From a checkpoint of a small image classifier: 32-pixel images.
Rows from block 4 of a small image classifier, named by matrix and row number. Rows with one number belong to one neuron. Each number is 128 + 24 x the weight over its row's rms, rounded and kept within 0 to 255. All counts start at 0. Numbers have three digits each.
After each neuron's rows are labels from the 100 images, of 14848, where the neuron reaches its largest size: "top examples" is what is common among them. Only what is clearly more common there than usual is listed. The data: photos of plants, animals and fungi (iNaturalist).
# u: gMLP up (value half) (model.blocks.4.mixer.u.weight, 576x384), inputs 0-127
# v: gMLP up (gate half) (model.blocks.4.mixer.v.weight, 576x384), inputs 0-127
# out: gMLP down (model.blocks.4.mixer.out.weight, 384x576, transposed), outputs 0-127

u.131:179149109118116095139149119097093137102165123118161160130096130108112112152107104100147136099142109134140070150148088099138106133130120127100114146128128138090134126143133106156136135181157088115118097141125078094154097125168113140146123139137123119140122113155141141144123100143180116051124134101127079121112080107139136126114126155095092136116146095140116152116106178165126113090113
v.131:114108166108155131105137146132141115148137136197076092112084119137149095168156115084122120104141109154067170158132125091163132178133128122105127093113137145096145134071148117128108140170122155109150133154182107103127129169117137124144075142153109138093134156100121091136126122115159140100096132133150126165156088171095159148108122139132125084118162134090189140097127121123112117123118
out.131:144122151131161131072082156139117100123122123112114112096104111084171125154141149119131123140091143144108147139134091134097085161119163131148123139124146120184140128176124143110134138114108147130103141098109119153121100101108147152113121128145141109140126121107104113148088125084170062164127137096085131159147124159141151128159153145125102134136128122097164131125105105096100147113068
top examples: phylum Arthropoda; class Insecta; order Lepidoptera

u.6:106143144154152112121142086129115098188131142095116143096109123102158113149160119136126130124096111143159140131085149097119101098082120082147088111106084131168135114109131126133142145106170096168106132140112163128133094124119137158138134131140112117113134109161106105087134075139132169108077170109111111122131176102109146079125127131135124125158119122113161191086150115133103150122122
v.6:093149151075083148167133156054132108124105141128153166156135120127142128125138117138150104135078128078176161135138144136126174093162113099099101140151167137107120131093134114070164122130120138206107161135147161079151115106192129130156103144119093131143147145122125144117121156144163160125119122090113124091126148148143107118136154130105126113083128152109122123134115149172079136124140
out.6:077115123166115133132114136122095181134111090098105175089143087114132126142140116100122108118148114116103144138089143125114137092120126135119143129144103134143166138126187095140154153137144110135122130136172167138123105130099099125103140137138111067188120125112126104150134161129130133105140130123120127138130144104079115164150190125120162164077096152112118115133182117103098127151181
top examples: order Lepidoptera

u.398:132138101158112121133177152107215156163135110150155135093128138129096103163140102098142109129109111158130113146147112138099106120167087156100105118128142096114130136104124103133154143149082161127094091137104146168128144156131088127118134140126158152150147127119132147095141185127149144152143133162135135128144137137169146122156149102133127115147198110158115096134095133135160191138142
v.398:114103147114179124167142134116113126128133103114099143167105094135097127096136093067154116114140133138129089117124107178111091103142141144113132091102146092100095108120102098154165119121162119104123131139135095116150111146167095135144139121048144128136104108161129138144138144097125155140100076122122136115131125129117088133087132118142139129128170111112106153144138133138156128126118
out.398:121130137116090122138161154138109133137134148109102136084104164151110178140114150146160116142135154142092124144107104100137072136135177124095153121123105120117147114130099106140090112117125103146127135129120147098131117149151104141155115137157151107212145112103124152159089156115142097151109119083192161119138149112164128115124136149128128109172102131146194115111110130140111152120088
top examples: phylum Arthropoda; class Insecta

u.191:137117169129114139084107133145116094159031133146094127102127155149118134135130171116176176151160133134106143117124132146112121170154138122119113102141113150103094139113135138138137142116135147141157127129164127113143154091123142084134133117171096110122105158112128099088095135141125141146186109140154117133106114174133135081147115163148109106114142161128150103119099178105123155121147
v.191:127132196114147117098155163124138139113093119120129145061117132140087109136109084139134115105145104105158113108133163162114123115124096129101140166136132156165159146150117167132146147129118122134146098098101151110140070145136121180098127129139100095159159120142127097120149119132090125159127118122162129139110128095106135209131131177160147121113117072138118075131122063138114141120158
out.191:106121138134128099113139138120146132155087172091104110134131109091083143138110124126133126113143114149111143120091100150138129129145095100123142104160133126087110153148091114134172133151146114159157119172180099148094152151130154138131120178152125121106116120116135091135140137120083074148098136136160141107106140126115131157138100134136078115121096090167082122106139084112115123117161
top examples: phylum Arthropoda; class Insecta

u.174:155112096133109128137116138145136165160123137150128173156147079153125126135147132142117104140122165113115158105121129100133119120109097135140147134155133139122157167103139087117134156171153086119133101088127140114128115113136141095111174166135143067113178135150124128136149119123131162108151158095132121125146115110101149119119137165088115121124080152109129094133116133110117099136128
v.174:098135121121133087117079124135159120137186158127153112130142093129116138104114158159152128185109158129092113141159125132097107132132141122145114143100134154106117123109154150143119142127114108123145115135080214104138095123113125127109121141085128163098101098130148114174123134185127161139150149122135115162140137112108127150152116113163144106130120149146135114186098167154154103125116
out.174:090163068119132110136138138116148117119162117100130173114131133086144173123163112101134090166124139163121113140108123146103121160130126104158122139096121186128149172126068138112107152131108137160120144129158122095124129144122156132108114097063156123154148110120120097145184162079154117114133132068105146129135130102146165142164148144082126114130135110120119141112111183134131111152094
top examples: order Lepidoptera

u.484:157122097101096136086120110113127128124075169164135100110121098123109136099128094092113101163171183120103134121142153121150117144146161136171174123129161138156174132110193134115085139170077088125123115101108123131128099172110138129131157116131085143128088169187119159111139119159106144128111065169089121110091142137121120117151136122160163183178118118112122107149128181159100142163099
v.484:130102143125144162145137140142170100147093133125142160106136119135137093125152144166111132157126158089090143160154116148145091125134097119112159146143154164154151142128125139150160112124089156129141126084125121109122107174079098120087135114141103074125120156125154112110104123122133133090141151118067151127165164115154112089117168086130116151157114082109113098139144118128109157158109
out.484:120146145097167138138125115098124159117157122141132123133137134135139162114132109112104102129154138108162155127093105092114122140123075137095129141127121173147156130135132160114131102105106093129114133124100113106111132143138138153139154150100100096180163116095112116142130153142136131101123141113072117148124176073098155148105188146080137064135091147139146126116125119116159099158134
top examples: class Aves

u.495:139100141112130134150137186123145158127124125088129117138122113099155153160162142145139137166134090150123123139093110132178160140160160072102115094088114148132098118091165113110107156136126156118146097167123147111162120131106131165075082102141176101140138161128183147119188140115091140146141051160155150124082136135082106107110073144119112130116100096150127098089166171134143119084123
v.495:145100068110122157138150147170139112146114097120165132137116103141142133132125111116088098138134097124156148143165142161126107149103123130144130121172138119156096102142128116143078137112099160158155142126182103131150138097143185114128112110138110147139127102161087107104148166110166134164072132170089122137098148162169152113138111131122101120082130143119176134132114129179135161168156
out.495:131164154135122193170144136110125163140128119163125085132124142178107135158125161162124127071135157111123174093128156141118119104093084134135158118128126149147163113110082126127127137113103165119143113148189094126110104161160124133161172110170099108109145115094160119142116157095124124122125150134130174185123123113188121144129148154100142102099132107106132113111131134202117147135130
top examples: order Charadriiformes

u.18:107140125111131112125099110129170129154123145163126142109104136094119133131159134112152106125131119122121159140108132147081170150123196113111120117128047082165122124136099183128141138140076129115089167109092144087148123116131114123188143167130097119160118124136131163158149119154154156132131184140162090142084111114142102115118129138095107109162100140108132149137108151085151155120186
v.18:107121131135122146115147110156118147135122131115132097146172132128125125130128124123078101109136140099094146115166133113144087151158141110160159152102142111128184115113124098121125174131159085153134112137156086091061135095127145119133129138099098145133113137156174117117097095151142120144138102106158138139179123204122141156145146149086123114111171133127173117136158136116118118114089
out.18:118122138145162118131132124115107129163100148121131093136174122127111125160133114105149136132096140123118108076134114154120060103129103117094132146128147141159067136112112124107108126151145126126116131159161130157095143093108128163122127135130100160111107089112114140107157142146189088160137101123155154131138133087116149098107102119148149160131164156119139159159109145104111122149095
top examples: order Charadriiformes

u.286:125118131119111143163158146173108157115160172173134155139163164118156113154135151144116136114114117137137110132140127117129098173125091139082146088130098127143113146134121124123138114156099123117123138095101109080134125172159127150117150150143137140110102118149120121094115089152068116081102145096160129146122161145143070139108137133099134158129104174101154130131115149136070125119138
v.286:174112089141097178168081150149099153149122127110087111103151099061146138117143124165137143185126107125118123117092095095129133117147146125107109115083134141133088101125121154123132099148105124138152139123095129071148151131088104147120172160148094129113148116131099154121143101143119185143109168110084143187074127157106160113146141117162130156114127143081120133099150164133118168143124
out.286:123157117091129111119136121174122154141102086070151143169111181117098156160173101128145167168134101100126138108147148120130133128122100150148151111183090119138100128138133131150130133140136162099083156087095119152142116159088098082087109109109125129147170162172088116108135158136123161118108121135117151140123096154141149121108157166126141130154145130149109151126131173121127098112169
top examples: class Aves

u.265:138097102118141139140108171094103097151151148163141086140148148128115141142124108075136107172093113114160094130100129145120129136137130126093148102112140147135111119142149136161139125151092109111117138113136140108132107142145136144099174133101091164135144079101146110173132109111177134115132147148131135135118088118126107119124095108138135093152089116140138125134120121119127085143135
v.265:135056074138113126148127129109143154166120119115168118142142168090107130140133155113094120131119115160137093115153155137058174178150126129125137127178163101108147121124101122118101103101114122121088126167114136094105093111180082170162128142115116152113123119126125093092119102147132174103104153149117100127105094124182109127116120139157143176141127168116158108163134132168176149120120
out.265:130128108129178092112097130109119113132110151148127155138131145107111181107155162091136163154157101149083089100135116101109190146146142094179146130159136125126138144093110174124114102102122144171093135107149156118130121145150107125120081086114183110136141103138091128114148118106119145137156128133128116116118101108135157144165101112133111154156143146167095138165143145156189131117101
top examples: order Passeriformes

u.455:114087166110116139193120148168145118117110126141120098125144210088146140130115143143179099188131094172110119133169081111121146148170132151101130108082104157114122123162139127084124103144152148155083127095140159109147121139153147141122105149097146141141169129132152123145124121091101153143093111104126109120125187149116103148150108156162155145141123114135108096121093094119111160119133
v.455:130159160090146176135097146123147105082084189125155128148132173128144164106128113156173094128142135112101098135121085117110099164110116091148132156112137123114162079132130113099161108167130106128103130107136088133096162159114138154129118133116103152129138082116131117175155105072170137154145141108136123122134138137132089139138119116076159160123100091161125170157122087114081161112129
out.455:157155147104171149121098090116116147159149147111141106095179100171141137154132160193126061138144114078145139157145153149139104152120148134093084145083119147134155138106118145128140117094134104092164118116106131123079135134128161119142141149071092115084171158115156153148137157100113153156172114130109157118145134096126096093127119112121137102110145117121163133134122136128114084079099
top examples: order Charadriiformes

u.424:156142150137151148125135169121123151149120126150115146092096150145176148081124119086108139169128197063149126127123111125105126141134095132164089139133151153145096110142144168108145124158137110149127131103158106108157116120114127112150141152149117111090143111112102156129080118141138126122136132130120101105113113099119120118127119187111143105128152179122106096144148140141160078142148
v.424:148120123154152091096097117080144108186098123163125114108136154122093152108122096122182164146123162146110115151165144161098169142125154099122119110107126122124188096155109151164133137103103103142105095111123130114149141154148167126141093133103099099132142127166124143159142067154143109130141118152150136115080123196171168073082168134117137112123147145102117162133099101083163157116136
out.424:146157114146143143131164089118139146136146182174140127141115061103150103133105113154069119146144132133151108127154112112084116104108174121121108117168118192138132144156138160129106125115130100145157166114180122162145110145149118144124169128088128152175140166132115099090174136135127109117119146101130110142095140175120128098172100128115091136128154125138065157150136119133205137114128
top examples: order Passeriformes

u.158:119106151154146134155115113146104143103105133146144143138137104094123166137114102111139185114082133074123092144139151180162159154138102152123151147116127149120172145147072099158117168170143150106124102101164086107132108113119153127166118142117125174091120150115137142152108109164128103088119148154149139121099092119130131128133182106145151196121136113154107140146160139098165117092117
v.158:142079118174133128130087107107104134141134102085116081167143102123103145115125106066113115115133110100119148129122113126104123121150106115121130112105110100116114150117125137127094149137107161071103151152151126131125122125149170165076128128104132118130120099134104139100107144099116145164135109137170124135120134159166139081140122144094156112165125176096157108140102148113142157132168
out.158:130173120128161133118138119164116161157162113123146095122121154154131096125115172124138089132108145135155129129125126170089049107102112146085153157122153137169139134141138118112111100126143140151125133140129109132152127144145106150146065194099108164127100136076140135097130125117110108128113128107127139146116119139104110126104130138130136103168099137115110150131151160146105126149137
top examples: order Charadriiformes

u.80:122128109113125131126108118156123125108106146091129130167121114168156142087116101166138152123127080127146122135109146127109148146164111112119152163155173125140100136120147155185122116114138107121104129162131137127120141100148114142135157134114134100144123088141136104090132107140118142096140108133107137084155162146141114186152072130114166148092170114107159143145147130122175147121182
v.80:118124146154134103114130171118130132116128121119132120164112102108155130115119136132158160138170114102111124118098135108062107113167100160149108149180128107127129101096098113111166138115117152142085157137139126118150148113137156100151127145164122137150152114123087120134150163096115140106105115092095167152118145139135099120151116115140133152115119122149112145120130126121141138167170
out.80:143140140103118150104121112163125170115154111135105114097104123152101145139117084102090118111130164121138140099146096109143148129115145120117094108085116156121146117164143101164144116126056187154116154105153165178129115086107140116106127113144126106123110111087090117074142119152056151109154130146146112164132136109114106152115118104141146120149103184111110144108125102124094124101168
top examples: order Piciformes; family: Picidae

u.202:128141128128094116124129109146150135116130127125134125150142121146117156125107139078128129184111122112113149135155124108139103125145092126124106131132121146187131148116090135103120084140125115139117153117121147140116210085125146154118141129099124170147145166105161145122120156130111131183177155123136118120139149118104136123155113128085118114107110110097140096163107139097081166092123
v.202:135103163122077117169139108151204165165173126111130127138154134121125131145114106147153144154117140071126113127115129120138105136114106105168102147151166141159182129110106119118108131168152097090120148126127151115139105141124124139151143123132122141146148121133135128154147138182171104123135103130136111121131142097115126130132111102156125134096129077096112155140140084136116146137125
out.202:115136151137160087138107122155137136153105112112107125146123107141163128099098102102082118136121078135137105128159137124130102125125131163112086128115103134141172152120161102128172108143124125133096133129119058141109104088150125117114129157139129096098119101113119112155082095159125151144170134128122116142187116107130153167084103097102101104142120135157129129096112144117102099122098
top examples: phylum Chordata; class Aves; order Anseriformes; family: Anatidae

u.61:165136098096122151104168119156091137142125140138117142108108164121114117113124094110124106147103110124156084126142123148180156130124136120117133165118156162146184119131108122135166171135106144107129121147156115127157073121146121125153165136102151134145185154140131100153135126130154109099148117108098112125128124158145115125127121102050142121110146122167107119151123116103166120086168
v.61:171145129133136130150141114119098149167077159143043103132135090103106085162118106143142167085129097130159143117107112083167158133126169166180164113116155106121150157092159178125089150142124123147136147151137089144141129105165132142153141140136144137111138109124128140142112105136137107135168140118103116092112117111118105107144132122101117125097098126112155147171124113126143113158094
out.61:098156148095151150074109120080139113124131126179154144121126169103147147166148151078115118139118116161159143129084124120147102131145138110109110138126158127141153123137106154121099164096120105097141147160152135100131129093096179121121101156148130156142102121092120113114110114149125088136087135134153150091137113118110154119152138130116135096170159118101121164118134108132156118133113
top examples: phylum Chordata; class Aves; order Charadriiformes

u.204:162176121120136136133103158106171138108105124136144167148137167148146091116098135093137138111086075168122147120129139127104137128104118108109112094090106138115129103120119180145132110074132094124096122094149128117116094135149134135117112172116114148137142119127125155176110134150107116118186126133114154134124145133157118107155102091091148115145159115147137158126097074167185133161118
v.204:096119120114136090137078147124105170130121135204158106143163148144122131108151131129159137102106124094097098107141115158106100113155102116140127111110110098113104136136143120120107114112111137142121150158107118167127132112147150183102129121124094124169188098148119127124143124132112082167112162150153153141114124169125088129086101171136098172127148150165136200093144107119148139121137
out.204:145101227126114149129137142153127143169140129166151082155147145081111144131083127077129132127148156093100153109126115119187148129147146132145091170135092140120144136187148126112151113136161155115090120168139116133167122109112158140115102137095092151158119114161130083106172147112148161124141097075110157104106140110110147158148131114142151147082119166096103172138129163149164149125081
top examples: order Lepidoptera

u.68:120113120128128126113140082147066139109144103124108109136115135117093104140192144146132111123123120129106146126123131144156162108090148110128102095108137144100169114098139118125128126123145114149145137123135099165147123167162133099131168180145059156172131112119160083149141097085100132112126149105121101152138157103139117110177138137120061148105127112158125169153127127177151146116123
v.68:126113101130175085155141182097148152124105076082175155141159141104143133126171113126101127128126091092096121114108118147122108116064077137124129120105145115115080139128129134159146120144065124139134119194092167146133086151140147133110138120138139133113142160124121096151151137118112133116073111165158122130128128169133119112146165120076121085102138145106142125086090092138125127105071
out.68:126148139115065118104093117164155117147112129134135113126145172129109164092147125136116154145114099119126094108124132120128099132138116174144107121137155096102115112120139088130189112103112105081099094156112144108149127113179127123121107151140146096151155117141151125094155139101085084138139102137143122162129164149103125140150144139089120128162145106164127095131121103153149181089119
top examples: phylum Arthropoda; class Insecta; order Lepidoptera

u.371:159114151131140096102111099096104110190126100104138140101131110113109100155115135121129133110114115150132151075136153138125127134168150121170128129118109115085099163111134152125147102102137104170155090126122125172150122137144126074106125107120157105135171133094107130150145115116113111150129151147141109121128155119157137131098119140171084152109141135118113108084153159100147125109139
v.371:150129092146132155173145164128144128146141131161103124104131131137062147152133137086106157106089122144080130176114118152167124165088152133129130144098133108137107136153114096154087100113121160161093127116092139149112159157127102161125161109155111106136151148092116155126113142110114170080116128100119179122112147170136144149101130139112113132158110143129112096093108117129142132136110
out.371:135111143073196119138156123089120142127127140133133134119143114102149083141117109179131165161115129173159094143109100134119088132162143128173134127110169142140173097119124131118100083121151083172114138153117110108176136101136095078138150091150123137147177107152110147111086137109136102146134139109094120117151121140154162111131115170157107117144120142174126168102111138108106202114120
top examples: phylum Chordata; class Aves; order Passeriformes

u.364:165148117134107136091139139156078136098125123182100125108120120110124101139123157125156110121152103107119096117129141095105158088129137117157119148119161142129088118140149120128088168101102161111086156126142114140122170112125172122137106122135104164118145169133163168108133131152107145112115108136114112082124106088169153094148124127158078049138115179079146151132093173125139113142153
v.364:100192157119118116117130109040086096109131117125120178093104119116140136146134094138145089097166157141083139136154102117109137103128113117118133123110133160104143100115097149157099131116110078112120149145125117107150092151107151151166165141128088095060155119101142134134147155132116135166108122146143157135083141122137168149156107140119129151127135129158172148130155100105105116123143
out.364:122129119153122117108091149115101122081104122156097160118111126100145082148113084142146105079108115128154133130121145155122148142173112097156081141112147124123158162134128066120114136151148092116163129146143103122081146177117142123151091093125115086109083121132169125122131148103132102141097099130135088187107151155125168139175141086141118161131142107089133117127150122141128110168125
top examples: phylum Arthropoda; class Insecta

u.155:128136128139128128120164059097108169127159169152135124145136118107163085128144161165108144105099117160123128105141075157144080134131096095129182131167146122130120141107121153113150151114109116181109164143154141111134087099115103111135144167121134109137101127117142090120111149137154120111135119120155168130108121136084150121178133142091103144112101165122112139136090135135147181149126
v.155:119116147121158129121103141126149146130138116097151124105117130155066153136150129147120105139108125116135136143126125133087127102144129179077140145146139162133147138139129070120158134064107086106089138135118120156124201132128134113152115095118134118112107125108113101153161126112148126115119133150115125094112108166158128127122127136121106084131121143126122194108129119105148100165122
out.155:151166130134132136188118164147168145129108131108128103118117114118131169107111104141130084143193137106126069075097175157135127115079137135120095110126167196105128108136133125145162131101125093147134104101162146123136134102162119142111116125164154094132108089113151091141097123091163101133136155141164121121139099157154116112110144139134137139123128098131089132143150113138106146109145
top examples: class Aves; phylum Chordata; order Charadriiformes; family: Laridae

u.83:112142104119084100119093139119137107135125113141097135154169161121101127113140169094053130103100096105137128139106093101157146154094130116116122148115163153131092127125141191109091092163100123110158154105081119113127105136167135150146131114141150141080113132154154155123131148087140159164188129115128145108151115117114138103123162139104109142105156163114080127090149085125133130102092
v.83:118084124146133136149094143144087158155161137157115104130156125094162123130134123119117155101092139089119111092111107131141109108159102157117067127155106147162126098110148125131099087094140147124153188135116146114161107104121152163127151122154144131143101126118097133140138204162122102121141118124111150118129127150136151094106147128092132100101181153098174129115107163106145144092122
out.83:168152120104106096133104126124140157133147120148191142111129148125107161116131095130129082131132139141128134130123115167140126118114169096109109127133145162092123123171135131115073123108156153121135211099131149122138148169083119146120130098121142116114148112116154139145148113113144092107157081170143160073158156152137138181146154122130102129150149093130147155171159128165102098114125
top examples: phylum Arthropoda; class Insecta; order Coleoptera; family: Coccinellidae

u.7:136145144143156104133092159090138129089092139129152084134133120125128085168165120133100138115106101117157101131120161147167123129136119127108159164116097115162095156124116148101134122139121108132143134067122150124094114134129124122093137122075126094175112111139136115128107118134124102193138128158122152092118146151115157168125103138162135152134153104136139157158123122125145129170164
v.7:153111142063124167100103150076148137132135131105155091170069177167153125139150078127112104083148144135144146100137125135132108154126118103133143144145112113109165134143140142132129134102152169112158142134129109138190140076132167160142131169084119148166183163133128138136105113107126135143107117164144126128133102131143128153158118107142147123121139169139139099130153132113130119128154
out.7:119114135121160106113135126114121137089129147188103156104096131127127051109145147131105157139142133119119159120142132155135084103144133127158150114181117141118162114162147169141142137127105144154098175146157129113135118141108116122146099116148175078116125108103073137126101102136150120134157155150133151152169141094140130137183133132118107151172112105130132130106120074116104159135146
top examples: order Lepidoptera

u.287:192076111109127104116133133175132088141144138102145132134163131081103102103114116129189123108145114114116129148096105174122115164152117132070067112144109122165122134169167090089102146109139084129076149128153135137124136114098128117143138114158109123122172100139149111158103117164108152099139132157078150141123161124143112103116085103102131126115111130119121108114128112112115117162127
v.287:154122136138097145161152111098162151138123121117131146099128136119137104134119125158115172152170104156118115119131101126131148112191128135110149086113138088126063123111113137128131135112140102165131142135133164152133124177101167092116116099098154144145157125130142124153081128140126105131159091144142105149107104151104135155107166156124129159133142116133106138138141153115114152093124
out.287:100118092127112098105173113112145107166121102086147144077155142119143154141174117100139148140064101151145066124161130113175089140160112170127154111150120104147127098120123130178115143124129139119091161115101111129114137119133128136147167121122126156177136140113104178123150102159145119129110112122127128157136107138137135116099124152159146133105105178114119163180139140079158142124144
top examples: class Aves; order Passeriformes

u.309:072139148157119104137168105173122107144135100083127127089135123096129119090117121167112109161135127129101160135112112150136193112085148157133153149057109143123130150102128136145140110142114092122131127118123097155116135134136149128165132130129108113117135133076114136140166134132159109148131121145109108110118133124113109127150103149132131110085133113069122157133122097113138119170126
v.309:137196083123115193110124126166078113104147135089115094118150118120112152090160109159063188143156159091158163092162107121132112095180125137097157102153118132100156099108149142082101125108140131151159147118148151120154134158113170154159166126111114147135133170138061116163116181103147172133102140147170155147095138144113124164090145103139153113133130112176104163142128105134145182124100
out.309:127092130118136120142154122150151163131105147104119086121181131129151142150146147104117145076098107108133093112162117125103143121118138117107162140146145149140183106113131129139122124065114120142159168126144147144100145093149129125162121115187150131152140131121148144118141129118154117161111096078109152161100163165099140126118139109169143120019142146153117120130126136119170156132096
top examples: order Passeriformes; family: Parulidae

u.383:126099137136106127146129091121097122143107133105171125149104156115115132152100122130101128125134075123166138107130100128137137153156125127139145134155150145166098099116123111110106112140097123145129093151130131118124153119143113111127130197124106160157137130158121170121134150133083144093117140118138130114095093105109104107155107116132141115087149120144084157117148110126083137135164
v.383:127145138156183110142107125094138146149125138134135118124145092113094103106112096142127136153139153091136116120131139156139119169101168128109170118107143111113066121069130199146114112060129106114114126149159092183118108115128113104163114144109106117081142142141146144157142112118127141136123137102136149123126150130157082067082139117135125116122147154131128092114116150122103108128149
out.383:134126142164137157185104136114118106156132156099113081155141112116145133163123153109160122138161170132157130101122161172081111107162156105106195143124076128131151109119082136104162155134099111163104094105166115114136122154136132128187121100156098076115120094142130159104132147117140082131093118136155142129130138126138111100143128148105122109115129114116125128175121085137119119116109
top examples: order Charadriiformes

u.237:143129105081086128132120131110133137078092097131138130126118136189099134131118168128148158091147128110136101140110104117153140150130118136090117141111104098127124142158130100147137117111129126108129109158126113116128131139146092131116108112165111112123091091144131130144142121090123126192135127127126154143101149139161178100150128124124119080100131139120119095145101115111155083137120
v.237:131103138140138134123104115135134154106144143106141106103087164138085071131128156113157128147141135132161125158127138151098123100121129156160105172126110135134157135132118155183135109148127157085108104111107094108126160171133131155194146140133117125117127113129168144126108138082146120155140112132137146070132125112165165135166125149098125146082170130125134151093128076151099075126135
out.237:114148101156120139137132119171126132110086126119123103123141149142104177124147095168110136144148121147100112156104104144111134120118083130155186092119117113103145197101117116063136126123114087093128113104082134126124139112062144104077174159132154137130128103159109097101136131139147160119145134166138114124126116136127124085192105157150127140128114120098109113122133136120125183118134
top examples: order Charadriiformes; family: Scolopacidae

u.474:099115130136140169145136135153118147167096125115115133127156169130119131131098140139102142155143110074136120183098125100145112096151111116167118156101159128131115098128127122134100137119092078103130086178151040145138104137151120113141135165119159125106075115146181116159119134132107132142146115126102145127098135130129091166125131119081109169151147160167153116137082142131144173115102
v.474:108111121143123114126122127150118137153115143098118121120127168140126129143100127110094137143103116136119093106153150153147149127118129142152110124123140099114125100122153123117122143103148130134112172112151116139087091166138124129164149098146154127118128115109122106159115095110122139118145151132167100108170133119148109116095152131124105143140143094120160132132128126108149145141184
out.474:096132102140157131151121114131174110119053105119112129117140126133180179138158106138140137125108099163135131111085139102167123155106133087152112126142131111160127106169102122141098128162104110107145097129123138139142094132145122162150116115092118138160131139186136155142183125124155130131140095140119156122139107133134161094131115138104146147111117157144131123111095121182159143142153
top examples: order Passeriformes

u.250:136127118159120128121138112116132090148112097061117151135131133117150129168124116123107137142119165084130152169164133105113098130085129091118121101112144137154110157100080148179129122117131056169120151123161143151096180131093120120130153154108146093127083143102084108112132122140132177100123148118129152114131156120119118117170114119113132108151096129124102092124132124148134153143053
v.250:117120123123173158156137124168112133111165112119103103157153131131137101156105140163108126139100138099095135173143118091146126144128094113168134104145186086130161105135157092127096121152127116100108149110130104137123151132133085134116112117159084133134103128117162117159086181114125139125075154083113117174088160127125088132141137141114110161140133131116112115103139141160127168161112
out.250:117125136131128117121120092102121106110163108104173113120157112168119182145105164149121129112142097124129130131133111092114147117103140117142136125124079104124163148186096149112148121162130131160144135126103141077077160139173094102111186107114127156129144122142123158125119115117147125108145107101135111185139122125146119135087138150109136157117133145098152090159112153088116156114123
top examples: class Aves; phylum Chordata; order Accipitriformes

u.107:131176145115150097135141129086124132112116155130151108111113129164149144123115111117129117118172157111137093149132141105111145120147110131124120129131158164154135136159147129117158124127103129123091143141115123156141143139117091088104136145095112138138109105132142166160122146106113126146131090153149126126116128132116153088092126075125153118199115116188125138107140053148072089080097
v.107:134091147121182102162130138114126142156157170167148088149146111156098135121103155104110127152155141150071124143109088137165102137114098121164147097119129100141137138179118097137106121127150099111150143133107181135146122136136096087137148165087137118139087158130178176108146147125150141135125053130104155099135143120125136134148100169150102129154126103065112125188102150143140128121124
out.107:123140089112132117085156108177121155084099148138127078090104116176137166123128143128170115127172138149079094165145108105132102111092105173132112137152157141111162100125125124132154130115106124128181164159033066156132124128115175136099176171111095098076108089122132135170115150093128137152167164182083150123133119170121092095139131119105127101137155116174172148162110121107102108156098
top examples: phylum Chordata; class Aves; order Anseriformes; family: Anatidae

u.345:127102101170167154145142133152112126127133132104108151158162131104127157115110093115136125092109145163102120127122139097115132192121121117126164107050132147098096131153065135120162132109140141140134152105137144071120087100151140117124115155125150071172159103151159130122131120131127074115142089127104136122128133110110191179129109111151103103099147050101145117138123167128127181094131
v.345:127162134109143115131144128124121134135142083151123077104095146119138188106103114105129085150134116142127161147119168140122129174106182101124113113112120099125133098113152161111132139202136128143094124137152130130123066151111109123106144152104123153127158129132124154135132149153158155155137129093111067101079070086150142175154131073144156133083152147143119092130108132156144112172146
out.345:126132113108145131130138117099112149112116120098134119091132137108151124120121118149136121129107111124106134133139114175136173160117146148105133141117147107119175101114119120176130142132131129158133136116146157113113086133132099148128115107134150091179085188136134112146159107131113100157164113131149100108127114085121133147158141077142094055081119114159147114154132096140125098086109
top examples: order Charadriiformes

u.393:122117146119152135152129114161121080125140134130139147117131120089137149092124131128165094123148161108168122107163108165097124123142131171104107160133135168107136110121166164123169109148114113173138129192132130109076110104099084116092115143180150111174115135105116140131121112152102125114139115102122126112104111109114070134143120159114114137133166122154082112122141126127149128120137
v.393:135159145081158110092126131123110168069135124122142122121104118133152098132132118140152117150120094127140097133076126126148139148148120158119118138161182095086096121138106120148133143076127094130110157107104136146132118117129128120127094136152127087152123125150147194127139136194103128137083159127101104081150125137128129150130112118125149099145151133166141097109092108117160159148113
out.393:135112094175103131102170151112093157100097167156103128170122144086131150126110149142116165119130127101109152180146137164140136165138120089139123165187124107133142134132118145123158153138145122166121129144134102126137185135111133119121085156111126107126119103147093133139106138124118128107151146145128133132105156110098130109099126133119149146133115119122162128134150113106130125154125
top examples: order Lepidoptera